Weights of a small contrastive image-text model.
Model: 7.73M parameters, encoder arch resnet_bottleneck, encoder activation mish, encoder depths [2, 5, 5], encoder widths [128, 256, 512], text encoder norm layernorm.
Rows from block 2 of the text encoder of a small contrastive image-text model, named by matrix and row number. Rows with one number belong to one neuron. Each number is 128 + 24 x the weight over its row's rms, rounded and kept within 0 to 255. All counts start at 0.
After each neuron's rows are labels from the 100 texts, of 14848, where the neuron reaches its highest value: "tokens" is the input token at the peak. Only what is clearly more common there than usual is listed. The data: photos with spoken descriptions (Open Images, Localized Narratives). In brackets: how many of the 100.
# fc1: MLP up (text_encoder.blocks.2.mlp.fc1.weight, 1152x192), inputs 0-63
# fc2: MLP down (text_encoder.blocks.2.mlp.fc2.weight, 192x1152, transposed), outputs 0-63

fc1.217 [117  95 112 159 138 103 127 110 141 132 131 100 130 126 148  98 151 165 109 118 126 117 104  98 112 177 143 121 153 165 125 180 120 142 104 111 105 160 138 113  90 140 148 143 142 102 145 128 124 124 136  96 171  98 106 123 159  76 115 139 172 108 100 119]
fc2.217 [134 141 134 110 128 160 183 131  59  96 134 127 143 156 162  88 109 128 124 133 106 103 109 120 136 170 116 116 152 146 135 157 122 116  93 106 121 125 139 137 132 117 105 138  91 132 106  90 168 134 126  98 142 112 151 139 139 108 143  96 172  48  99 155]
tokens: "and" (14); "a" (14); "persons" (12); "on" (11)

fc1.213 [155 177 158 133 131 128 118 124  85 128 117 113 129 111 120 154 159 103 133 119 129 115 111 139 191 114 120 105 160 130 132 139 130 147  83 104  96 107 136 155  93 138 119 133 117 137 150 145 131 136 110  94  70 139  90 121 124 141 129 101 100 152 119 111]
fc2.213 [122 125 112 166 145 166 138 137 116 154 170 143 135 172 123 155 119 178 104 130  77 149 135 148 117 175 109 133 133 150 101 129 134 132 133 142 122 139 139 140 131 154 126 124 104  76 110  98 119 118  91 122 146 108 143 132 132  87 121 115 126 125 118 115]
tokens: "picture" (18); "and" (11); "." (11)

fc1.556 [106 124 125  96 138  63 115 108 141 114 120  85 142  92 143  88 113 125 134 106 161 100 114 108 150 117 139 136 119 131 105 131  92 122 115  90 104 110 119  84  83  98 144 158 152 143 113 123 113 138 152 123 130 112 138 129 173 125 136 160 145 125 120 130]
fc2.556 [127 113 110 177 169 166 142 140 118 126 140 173 139 170 131 139 124 146 120  97  95 119 101 138 103 142  86 120 166 153 135 164 147 112 150 139 102 149 136 156 132 134 117 144  95 131  74  57 122 105 107 131 131  98 164 105  98 103 118 105 159 114  89 132]
tokens: "a" (49); "and" (28)

fc1.212 [ 94 124 134 174  82 105 138 128 133 150 141 112 108 143 139 146 146 148 158 127 127 125 142  98 153 123 187 154 117 159 114 122 142  84 162 109 170 177 154  97 131  83 141  88 137 107 156 168 134 109 172 108 158 156 116 142 100 119 114  91 140  98 132 109]
fc2.212 [146 135 168 148 150 157 117 116  79 101 134 115 146 129  99 151  98 151 113 102 129 106 106 141 122 150  98 134 161 107 151 148 120 108 112 152  95 112 172 175 128 146  89 127 102 136 106  92  90 121  90 110 115  75 158 110 112 131 160 145 131  91 133 147]
tokens: "trees" (41); "grass" (12)

fc1.370 [133 131  81 147 134 136 138 112 127 199 159 152 141 156 160 122 151  87 108 142 106 188 176 124 137 120 129 151  97 125 109 101 143 140 191 162 155 122 113 146 165 160 137 119 129 124 135 142 149 159 111 123 141 123 112 195 124 136 113 106 103 158 194 100]
fc2.370 [ 81  89  51 116 117  85 123 149 188 150 126 146 152 112 140  97 136 108 154 116 132 131 141 126 127 124 149 139 103 160 137 132  98 100 125  82 153 134 123 104  83 108 152 129 132 134 133 140 165 160 170 155 127 131 137 131 148 138  90 112 177 157 131 139]
tokens: "." (48); "," (22)

fc1.15 [111 132 114 122  95 118 144 138 139  96 138 118  85 174 151  82 155 103 151 111 131 136 132 134 121 126 127 112 122 111 134  96 149 100 137 149 149 175 144 104 136  96 125 110 101 131 132 112 178 155 139 166 127 157 122 133 148 160 129  84 151 112 138 150]
fc2.15 [150 140 115  86 121 155 132 125 115 133 127 124 149  97  85 136 123 125 112 184 157 126 179 109 137 110 141 163  99  91 130 122 150 132 156  95 162 106  95  87 168 131 133 126 146 118 122 116 111 115 164 112 135 135 142 137 134 167 166 122  69 111 175  67]
tokens: "in" (22); "can" (21); "," (19); "is" (16)

fc1.516 [ 93  83  78 102 132 108 129 114 154 159 110 149 143 138  98  89 112 136 130  92 121 132 141 100  87 165 168 149  90 145 105 145  99 127 154 141 139 158 149 132 104 112 140 162 142 106 148 147 146 119 134 132 173 138 113 146 144 102 105 126 168 127 118 130]
fc2.516 [139 120 149 141 143 101  91 157 117 124 142  87 128 132 128 157 104 135 117  83 131  77  84 135 129 131 105 129 177 128 129 141 141  93  94 112  86 142 185 134 131 120 118 101 135 148 119  95 125 112 127 101 145 113 138 106 126 104 175 133 127 130  78 150]
tokens: "on" (18); "and" (16); "a" (15); "see" (8)

fc1.633 [ 90 119 127 139  93  94 142 117 135 139 125 106 116 140 124 139 162 145 169 148 139 124 145 107 148 139 168 131 103 158 107  96 138 116 150 104 193 149 126  74 117  75 137 118 140  93 126 138 152 115 167  99 140 201 131 112 111 126 117 101 153 114 137 137]
fc2.633 [144 145 153 169 119 143  99 100 119 113 143  89 120 144  87 159  93 139 137 159 149 120 135 102 132 124 125 170 143 100 134 117 106  72 120 162 140 113 171 126 141 128 122  84 156 120 141 132  88 132 132 127 123 114 130 124  90 137 151 135 100 114 165 110]
tokens: "flowers" (21); "," (14); "on" (8)

fc1.402 [ 89  90  84 111 112  89 117  38 197 139 116 136 132 118  87  84 111 114 130 109 147 142 124  99  94 141 158 141 104 134 103 116 108  99 135 138 135 118 153 110 115 111 146 147 153 131 152 144 125 153 150 148 170 136 116 164 174 136 123 154 143 157 138 145]
fc2.402 [149 121 117 100 160 130 155 133  82 119 135 132 139 156 166  98 143 145  98  84 100 100 100 128 122 142 124  97 145 136 126 176 126 125  88  94 100 156 125 124 143 154 134 166 107 131 108 101 158 132 126  91 145 118 148 108 180 111 118 134 159  81  74 168]
tokens: "and" (34); "a" (22); "on" (9); "see" (7)

fc1.266 [124 132 127 128  97 111 128 126 162 111 123 146 155 120 102 169 143  70 132 139 129 163 119 138 135  91 128 149 128 102 147  70 117 135 117 120 147 115  84  99 138 115 150 105 117 157 131 115 125 166 158 146 100 131 121 142 155 158 134 150 103 166 174 135]
fc2.266 [126  84  96 110 140 144 129 144 169 136 140 147 142 158 135 139 115 160 138 131 109 143 150 142  73 140 104 148 117 139 117 119 124 138 156 190 141 144 129 137 128 120 113 155 137 111  72  74  96 102 106 133 141 125 183 126  91 113 122 136  91 138 153 130]
tokens: "<end>" (39); "dark" (25)

fc1.532 [107 128 120 187 156 167 158 158 150 123 153 139 127 184 177 150 124 137 138 125  89 139  88 164 113 125 104 126 144 129 127 108 161 109 145 169 130 176 121 148 157 103 102  89  78 132 120 104 135 101 110 135 121 120 141 114 135 115 120 113 146  88 128 142]
fc2.532 [175 135 170 107 118 150 148 105  70 152 118 105 134  96  89 109 115 132 122 172 158 113 176 114 163 149 144 128 109 120 112 124  93 127 140 105 170  70 150  95 126 174 134 147 150 102 100 101 141 120 155 119 121 152 158 103 104 136 137 137 136 121 155  87]
tokens: "in" (21); "." (21); "," (12)

fc1.534 [114 125  59 112  93 122 120 104 140 142 126 119 173 124 139  85 104 127  96 118 115 119 138 143 139 168 166 111 126 127 103 121  92 114  98  92 161 127 139 109 116 157 161 149 116 127 126 118 140 142 142 130 126 132 120 152 184 117 138 131 136 123 130 152]
fc2.534 [128 108 108 158 142 127 127 150 123 125 138 136 132 163 145 135 141 152 148 136 110 103 101 136 109 149  83 110 168 170 126 162 121 110 132 146 104 111 122 147 104 104 111 160 111 133  75  55 129 111 108 127 148 105 157 103  87  91 146 112 177 135  77 159]
tokens: "a" (25); "and" (9)

fc1.203 [125 147 152 141 126 103 126 165 150 108 128 116  85 165 169  83 148 103 170 130 128 117 115 152 122  98 107 128 138 131 131 147 190 122 113 166 106 151 111 155 136  94  92 118  97 180 112 121 149 109  90 162 106 141 129 109  86 120 128  91 138  79 108 141]
fc2.203 [136 178 163 157 157 120 134 103  99 119 159 110 122 118  95 122 123 138 111 115  95 106 141 164 184 128 156 113 165 153 143 137 146 141 125  87 101  61 107 121  98 133 104 125  87 129 150 154 142 130 131  89  93 138 100 107 130 115  93 163 132 148  89 118]
tokens: "." (43); "," (11)

fc1.321 [141 133 124  97 115 118 102 112 128 128 121 151  87  94 148 141 124  79 141 136 152 132 130 105 107  78 152 124 117 122 113 160 164 136 116 102 111 116  93 119 150 126 123 151 140 165 154 156  97 129 150 154 138 145 107 150 164 159 136 169 109 159 115  83]
fc2.321 [128  98  80 156 160 158 154 133 130 120 148 161 120 165 148 130 118 128 129 102  96 137  95 155  97 143  94 131 154 128 136 144 153 105 152 140 127 168 112 131 135 129 129 143 100 150  74  86 143 115 117 141 138 121 161 112 141 117  97 109 149 120 118 138]
tokens: "<end>" (21); "text" (14); "and" (10)

fc1.684 [127 122  84 115 137 153 150 115 175 126 137 145  86 150 136 118 176  97 116 154 125 200 140 135 120 142 143  92  97 112 121 109 148 142 159 134 159 151 140 126 143 127 123 118 121 123 153 149 180 149 132 158 147 167 108 183 116 141 112 132  99 166 149 106]
fc2.684 [145 160 174 143 100 143 113 149 107 117 126  85 117 129 136 164 116 120 124 130 148 122 101 138 161 113 105 117 157  90 161  84 141 106 104 102 129 153 179 117 154 130 114  96 124 145 104 110 122 135 124 131  98 114 141 111 133 140 158 114 118 116 141 158]
tokens: "." (40); "," (17); "can" (11)

fc1.269 [ 93 115  79 106  76 101 138 113 148 105 130 115 153 132  95  80  91 111  97 143 140 137 135 107 125 176 173 151  96 114 131  88 109  91 121 116 175 148 146  93 121 128 162 113 133  99 149 138 189 179 165 125 148 133 112 162 161 147 122 126 143 113 165 155]
fc2.269 [138 119 111 117 162 134  99 127 148  93  83 153 118 102 109 129  86 134 150 134 167 117  80 125  97 116  99 130 154 141 160 168 125 122 112 147 113 138 125 143  88  89  94 144 141 167  98  90 111  96 130 113 127 122 153 107 113 113 172 126 162 136  83 165]
tokens: "and" (13); "," (13); "." (12); "tree" (9)

fc1.185 [116 130  87 145  71  92 156  86 149 113 123 118  90 144 101  97 110  92 164 143 137 147 137  97 125 144 171 131  99 119 131 118 121  65 123 134 166 168 167 115  98  81 128 113 116 142 169 182 183 139 143 111 141 141 101 172 125 150 101  95 143 112 152 134]
fc2.185 [112 135  91 148 170 130 119 133 167 102  79 144 102 134 108 138 102 126 154 112 156 104  75  96 101 105 121 128 169 142 140 153 135 126 122 124 114 167 113 132  87  80 105 153 151 160 129 130 115  80 143 118 135 133 132 114  96 115 156 106 156 135  82 154]
tokens: "trees" (49)

fc1.161 [106 111 113 127 132  84 143  67 136 117 152 123 168 141 134  79 109 146 157  90 109 133 110 155 133 163 110 137 127 128 136 122  75 116 123 145 123 101 126 132  93 123 130 121 110 125 114 102 128 141 105 120 130 117 142 100 170 102 121 173 173 128 114 185]
fc2.161 [154 143 131 136 151 153 109 149 100 109 104 147 111 119 139 131 154 136 118 114 138  93  98 111 125 118 112  74 174 152 144 166 161 133 115  89  88 136 124 144 121 134 103 177 118 147 105 106 133  97 114 126 114 123 129 112  88 121 163 105 133 122  67 107]
tokens: "a" (28); "on" (9)

fc1.150 [142 111  64 100 155 150 134  86 101 139 133 157 165 137 146  64 151 136  97 109 114 144 139 105 110 172 135 129 116 139 126 144  85 124 144 161 106 122 117 135 129 152 157 167 113  91 133 123 170 129 119 126 150  95 116 151 169 111 121 115 152 113 110 124]
fc2.150 [148 135 120 142 118 121  89 131 117 126 126 105 143 110 131 166 128 132 128 117 156  89  89 105 124 129 106 130 179 138 117 141 116  86 114 105 109 125 168 121 120 140 150 154 130 140  92  84 127 127 145 134 132 116 153 111 131 126 188 123 137 141 114 146]
tokens: "the" (24); "we" (8)

fc1.41 [ 99 104  77 121  76  95 130 147 134 137 120 129 137 124 111 104 113 128 131 116 126 122 136  94 109 150 183 142 102 120 122 129  93  78 136 112 166 187 123 102 114 126 158 149 140  97 127 142 174 153 161 148 157 148 130 158 143 138 120  85 170 100 144 145]
fc2.41 [165 152 127 127 142 118 134 143  90  93 137 123 143 141 121 117  57 132 147 133 126  97  91 157 151 122  97 135 153 126 162 164 125  80  82 154 105 119 168 162 115 123  97  97  97 156 118  96 129 129 102  68 106  97 140 107 125 106 142 143 162  88  86 147]
tokens: "trees" (27); "." (18); "are" (9); "," (9)

fc1.47 [161 155 128 123 149 183 141 151  93 109 101 151 122 139 166  82 166 115 140 138 127 119  99 175 119 151 106 115 151 110 139 164 144 118 100 150  91 126  96 160 143 167 120 163 116 160 119 119 198 128  87 149  94 118 133 118 145 114 115 105 151  96 114 151]
fc2.47 [117 108 140 105 110 147 124 128  94 167 122 121 148  94 140 137 105 116  98  99 141 123 133 125 130 125  97 160 132 129 101 102 110 142 163 124 150 113 134 111 139 150 150 140 105 121  64  63 139 140 159 134 142 116 180 138 152 116 168 110 132 120 142 166]
tokens: "the" (15); "we" (10); "few" (7)

fc1.284 [106 112 143 193 125 126 141 147 143 169 137  92  57 147 139 130 123 162 143 107 127 127 159  93 155 111 150 141 113 148  95 134 167  95 170 131 147 198 157 126 161  99 125  92 143 104 156 166 117 109 153 148 158 154 119 140  79 119 122  80 132  86 140 120]
fc2.284 [137 173 139 127 168 153 128  30 104  89 129 137 121 134 151 130 165 120 128 138 117 110  86 126 114 132 123  95 153 109 122 121 140 114 128 134  90 130 144 157 129 107  38 141 130 142 145 134 109 118  95  70 112 129 120 133 138 132 184 135  99  99 120 131]
tokens: "trees" (38); "on" (8); "people" (7); "are" (7)

fc1.732 [147 100  96 103 128 128 141 112 174 127 105 156 110 100 109 107 121 124 118 113 138 159 148  99 107 113 193 136 109 134 122 148 145 136 133 120 145 154  78 115 138 111 115 154 147 117 185 192 120 142 160 140 167 150  85 183 166 153 108 108 130 134 140  98]
fc2.732 [109  77 154 164 125  67  63 179 104 130 147 109 114 177 173 117 148 101 171 123 132 112 110 142 114  98 102 128 132 129 139 152 130  87 109 154 128 152 163 140 119 110 140 107 128 155 106 112 134 120 120 155 136 124 129 121 103 125 132 128 134 140 119 155]
tokens: "buildings" (18); "and" (17); "." (15); "," (11)

fc1.669 [ 79 111 105 132 107  75 124  94 148 168 124 125 121 143  86 129 119 136 128  80 115 139 154 122 136 160 174 135 106 173 102 144 136 121 157 144 139 154 191 123 104 101 148 140 150 113 146 141 137  94 140 120 157 147 108 141 105  95  96 133 145 142 104 105]
fc2.669 [130 113 139 162 149 121 114 177 101 124 172 122 133 180 146 135 156 171 133  82 100  83 103 130 119 140 108 121 160 145 125 144 131  68 102 106  97 179 165 146 139 128 117 116 116 119 109  98 127 109 112 112 143 107 163  99 111 101 150 124 135  82  87 147]
tokens: "trees" (21); "people" (16); "road" (11); "are" (10)

fc1.345 [132 105 128  92 141 110 118  85 149  93 113 141 118  83 126  96 111 155 106 108 138 113 146 104 128 125 130  91 129 116 146 112  77 169  96 114 118 108  45 107 138 119 134 164 156 136 106 109  76 131 125 116 118 145 157 114 182 149 154 174  96 145 138 113]
fc2.345 [123 143  84 168 149 134 111 157 125 112 148 146 141 173 138 133 126 150 136 115  94 107  93 142 131 127  92 102 174 162 149 156 153  94 137 121  96 118 141 146 111 126 131 135  87 140  68  63 152 113 107 126 113 104 151 101 100 105 126  99 163 110  70 150]
tokens: "a" (51); "and" (17)

fc1.643 [111 135 103 121  89 116 140 156 108 128 143 136 157 121 107 144 114 104 108 143 122 147 161 105 133 134 172 141 100 124 132 116 115  82 170 143 165 152 164 139 166 126 148  90 119 111 180 163 151 180 126 118 137  98  81 160 131 149 100 104  97 107 188 109]
fc2.643 [121  96 121  97 164 155 138  83 166 147 101 172 172  80 134 152 151 128 127 123 139 129 113 125  89 111 131 162 112 131  97 113  82 145 161 131 134  99  71 109 130 126 144 178 155 130 132 136  80 111 140 160 155 126 153 131 157 134 123 165 108 155 133 132]
tokens: "water" (14); "." (12); "see" (8); "of" (7)

fc1.112 [ 93 127 125 134  90  79 129 131 175 105 130 109 110 144  92 144 154  97 162 127 120 151 130 116 137 109 178 131 111 116 138  76 131 117 108 114 189 191 111  91 125  73 153 119 124 129 162 163 145 154 162 145 148 201 112 146 156 155 108 116 133 155 165 137]
fc2.112 [113 100  97 129 119 143 128 104 152 108 140 134  97 165 106 119 124 160 144  88 143 120 102 118 100 193 115  93 146 144 143 129 126  97 117 150 133 154 148 107 126  97 137 135 119 140 125 123 120 106 136 155 145 157 146 122 122 111 125 154 142 125 111 155]
tokens: "grass" (30); "sky" (7)

fc1.99 [112 122 139 106 142 134 146 196 150 150 119 155  88 132 146 120 137 140  92  86 118 132 138 122 118 162 160 114 123 155  97 146 192 193 129 111 123 200  98 136 144 108 123 148 127 125 145 161 102 111 114 140 173 142 114 137 127 101 113 107 121 108 127 101]
fc2.99 [158 112 136  80 117 139 127  90 134 129 106 173 100  99 156 121 106 103 163 134 148 153 117 111  73 128 116 103  96 106 145 128 143 110 130 148 112 120 144 144 114 143  81 150 140 149 158 155 167 124 105 152 124 148  92 157 122 136 114 120 137 171 102 115]
tokens: "buildings" (43); "windows" (9)

fc1.384 [123 148 116 171 167 141 144 165 141 134 123 161 123 144 131 130 135 118 149  84 102 134  92 175 125 123 121 119 155 153 153 150 183 167 114 132  96 132  93 154 115 118  90 123  80 165 131 117 159 105  96 131 112 124 116 118 160 111 107  86 185 150 106 139]
fc2.384 [143 119 173 114 106 146 133 132  68 139 132 107 133 100 137 131 107 102 106 116 136 126 137 149 144 130  97 138 120  76 123 103 111 137 125 126 143 100 139 117 160 179 150 119  95 133  79  85 119 148 136 140 128 121 158 134 168 129 177 143  95 106 144 144]
tokens: "the" (21); "," (18)

fc1.494 [153 169 154 145 147 128 121 150  86 148 123 134 124 112 119 151  98  95 111 129 128 134 125 155 150  89 107 136 140 113 139 124 152 128 124 153  96  82 158 167 141 162  96 114 117 149 137 138 113 136 100 112 105 100  99 136 107 138 121 105 101 153 126  80]
fc2.494 [100 102  91 146 121 128 152 136 153 133 159 154 108 217 165 106 160 137 158 163  86 148 138 159  97 133 111 120 109 140 111 116 147 119 151 173 120 126 102 150 136 114 125 123 102 112 122 126 156 120  93 157 139 144 121 128 103 109 107 128 125 129 114 135]
tokens: "and" (13); "," (12); "grass" (8); "are" (7)

fc1.621 [129 158 123 143 143 170 153 138 117 111 148 165 106 140 179 106 149 108 131 137  90 135 111 157 140 157 119 105 147 141 148 152 176 158 114 137 110 137  66 155 132 132 103 138  86 140 137 127 137 117  99 140 104 129 105 131 149 115 111 126 144 136 112 101]
fc2.621 [142 136 160 109 109 130 102 144  57 152 139  91 141  85 118 139  90 147  98 109 135 119 139 142 148 118 102 164 127 122 116 130 113 137 146 127 133  92 153 143 121 190 146  94 101 127  92  98 119 140 117 108 125  90 149 120 158  97 166 150 135 121 121 135]
tokens: "the" (23); "there" (9); "we" (8); "at" (7)

fc1.275 [108 154 119 153 136 105 112 150 107 139 152 103 140 151 122 135 151 157 115 144 110 108 146 118 142 139 151 131 110 168 127 171 145  68 154 102 128 158 198 134 126 115 141 116 120  97 137 141 141 104 122  77 136 117 128 120  96 100 113 108 143  82 126 107]
fc2.275 [132 122 134 122 121 162 137 129 115 150 129 178 161  94 147 131 105 130 113  73 133 152 110 130 132 121 108 131 137 101 135 101  97 127 122 132 104 120 138 148 136 170 127 131 120 126 108  96 122 163 106 158 129  92 141 133 169 124 128 147 147 139 120 149]
tokens: "trees" (26); "people" (21); "on" (11); "are" (9)

fc1.261 [128 145 132 118 146  94 132 194 128 125 104 163 110 125 181 100 140 107 125 122 147 162 160 127 141 142 100 111 130 104 161 108 166 174 107 112 132 149  48 113 174  83 132 127 117 174  94 121 172 106 140 145  95 170 129 117 137 132 119 121 117 114 118 110]
fc2.261 [144 170 201 163 144 118 115  80 134 131 110 109 108 104  99 151 109 128 155  82 147 106 138 122 149  88 124 140 125 107 137  96 146 140 153 144 113 118 128 132 126 110  94 114 163 144 110 107  87 112 136 131 111 130 146 112 117 133 133 146  85 159 123 125]
tokens: "," (22); "." (21); "is" (12); "can" (10)

fc1.279 [109 134 126 134  96 135 128 103 147 145 125 117  73 120  98 159 148 106 159 143 123 153 145 127 156 105 141 109 111 147 118  91 143 152 181 114 179 152 182  97 118 105 113 110 134 126 142 138 147 110 159 112 132 187 129 146 109 132 119  80 116 171 155 108]
fc2.279 [108 102 166 138 122 140  88 120 105 132 137  75 155 142 146 130 149 117  85 120 141 129 124 139 123 137  95 151 150 119 121 109 121 114 153 138 126 103 182 119 165 143 162 122 132 125 102  91 110 127 135 147 130  94 162 134 102 145 194 110  68 116 165 134]
tokens: "grass" (24); "." (24); "," (14)

fc1.248 [110 119 127 115 121 105 112  95 147 131 108 123  73 135  87 166 139 109 194 144 145 149 122 122 134 124 112 110  95 123 123 107 161 141 120 116 158 151 123  98 134  64  94 139 141 145 138 140 171 122 160 125 124 249 118 134 102 140 121  65 162 155 118 128]
fc2.248 [106 127 160 148 135  85 118 119 117 107 105  88 119 108 138 135 108 109 117  81 157 117 101 100 147 120 152 144 162 117 139 120 134 138  92  76 126 171 130 100 120 106 134 123 115 173 147 156 129 135 181  98 142 138 102 130 190 139 131 131 138 107 116 162]
tokens: "," (14); "grass" (10)

fc1.463 [158 176 145 139 157 139 138 130  91 121 125 129 109 130 131 119 152 117 126 115 113 124 116 166 174 110 116 105 157 142 145 140 154 148 117 138 103 112 120 163 137 142  91 122  96 161 136 124 130 120  90 106  76 131 103 126 117 127 128  86 103 141 124  99]
fc2.463 [102 102 117 173 116 127 139 154 123 135 181 134 130 199 127 135 138 177 115 126  78 141 144 134 105 180 134 147 132 147  98 128 129 127 121 138 137 164 122 125 130 137 145 119 120  73 115 108 103 126 122 120 158 122 140 128 141  97 127 121 137  96 119 132]
tokens: "." (32); "," (13); "on" (9); "of" (7)

fc1.572 [119 133 110 127  83 102 125 158  93 104 132 106 117 154 120 100 138 107 126 133 128 131 149 124 145 126 164 138 116 135 145 147 120  63 129 148 133 147 199 136 157 130 148 120 112 123 155 160 186 158 129 129 123 110  92 152 114 135 113  99 108  75 130 127]
fc2.572 [110 129 140 137 165 134 118 125 126 147 131 125 153 123 111 151  96 151 119  91 134  96 119 162 152 130  83 144 144 159 124 121 145 178 151 133 112  88 145 142 103 118  97 113 111 136  80  73 102  96 106 104 121 117 188  79  97  99 162 160 143 139  96 146]
tokens: "." (17); "of" (10)

fc1.152 [107 133 130 136  74 148 134 113 119 107 115 110  58 139 109 144 170 118 177 149 147 117 144 116 133 126 121 102 107 129 133 112 130  79 158 127 163 138 121  97 158  77 104 128 136 124 153 165 152 115 153 123 121 197 113 138  90 143 124  64 118  71 142 128]
fc2.152 [131 151 163 130 138 149 114 106 110  98 140 106 120 124 146 148 147 117 110 134 161 125 103 116 128 140 125 124 161  77 134 104 165 133  83 103 115 147 165 102 144 128  97  97 139 139 147 137 104 130 134 143 135 118 130 132 150 151 186 136  86 112 139 125]
tokens: "trees" (22); "grass" (10); "are" (9); "on" (9)

fc1.189 [145 148 154 135 151 124 133 176 114 132 134 136 117 123 126 123 138  91 127 126 112 144 121 176 143  89 105 117 145 115 145 132 175 147 113 146 103 107 138 164 122 135  95 104 106 152 150 128 126 138  89 127 104 123  84 151  97 129 111 101 104 145 128  84]
fc2.189 [119 125 128 168 124 129 150 126 108 116 173 115 117 196 135 131 135 162 139 118  70 106 121 139 128 152 131 124 152 166 120 157 148 117 115 139  94 149 135 155 119 125 124 127  95 120 138 139 113 114  96 105 132 115 100 113 128  84  99 128 141 108  81 130]
tokens: "." (28); "," (19)

fc1.539 [121 123 121 113 121 121 148  95 143 126 124 160 132 103 135  94 101 130  86  66 125 139 139 138 143 135 133 129 125 116 145  96  95 177 132 127 115 124  41 123 171 124 137 148 114 130 115 137  94 139 143 133 110 132 134 135 197 115 125 153 107 136 144 102]
fc2.539 [116 135  75 157 150 125  89 154 137 113 124 140 132 161 126 142 134 137 141 130 113 110  97 135 110 117  92  96 160 169 143 153 171 101 157 113 112 137 151 137 105  99 123 153 112 138  62  61 147  97 119 128 112 112 149  99  78 117 169  78 144 110  71 138]
tokens: "a" (49); "and" (17)

fc1.271 [108 110 119 129  69 112 138 116 160 138 138 131  91 141 102 139 146 117 149 154 132 189 160 123 131 121 175 132 103 148 107 111 122 131 136 124 181 162 107  92 132  90 120 100 119 133 166 160 149 153 173 140 141 208 103 154 133 145 117 100 145 139 158 111]
fc2.271 [131 102  70 134 143 138 136 103 149 141 149 155 115 126 156  90  47 138 108  77 138 123 114 109 128 151 132 136 149 120  91 151 124  81  90 115 117 138 165 119 151 130  98 114 145 121 142 139 124 137 124 107 183 121 133 130 138  97 114 100 145 109 102 119]
tokens: "grass" (24); "." (12); "standing" (11); "," (9)

fc1.700 [116 138 134 146 124 135 127 130 121 115 116 115  56 138 101 110 101 121 136 113 129 131 137 115 146 123 120  99 133 117 127 152 150  92 127 147 116 133 211 157 124 140  84 111 141 127 157 159 179 115 119 147 140  80  72 148  90 127 134  52 136  74 120 142]
fc2.700 [107 124  75 128 128 147 161  66 166 103 155 161 136 148 158 110 132  94 158 149 107 140  82 149 111 117 108 103 127 115 129  96 133 121 134 135 100 101 105 140 124  94  74 131  88 147 124 109 136 136 111 148 117 146 137 134 130 128 161 135 123 155 116 143]
tokens: "on" (14); "," (10); "and" (10); "trees" (10)

fc1.626 [161 172 132 105 136 166 130  97 115 114 110 162 130 108 109 143 120 118  99 130 138 135 122 105 144 113 128 108 138 124 138 155 151 141  85 112 109 107  65 155 122 166 108 160 126 162 158 153 112 141 114 118  88 134  96 143 165 146 114 167 108 124 123  87]
fc2.626 [105 116  80 155 138 151 124 146 135 142 150 151 141 177 112 153  96 156 133 132  93 142 123 148 105 139  92 142 117 140 114 120 134  89 181 174 144 122 149 139 152 122 137 123 112 110  74  79 139 117 106 140 137  96 164 126  99 103 132  83 139 110 127 139]
tokens: "black" (11); "and" (10)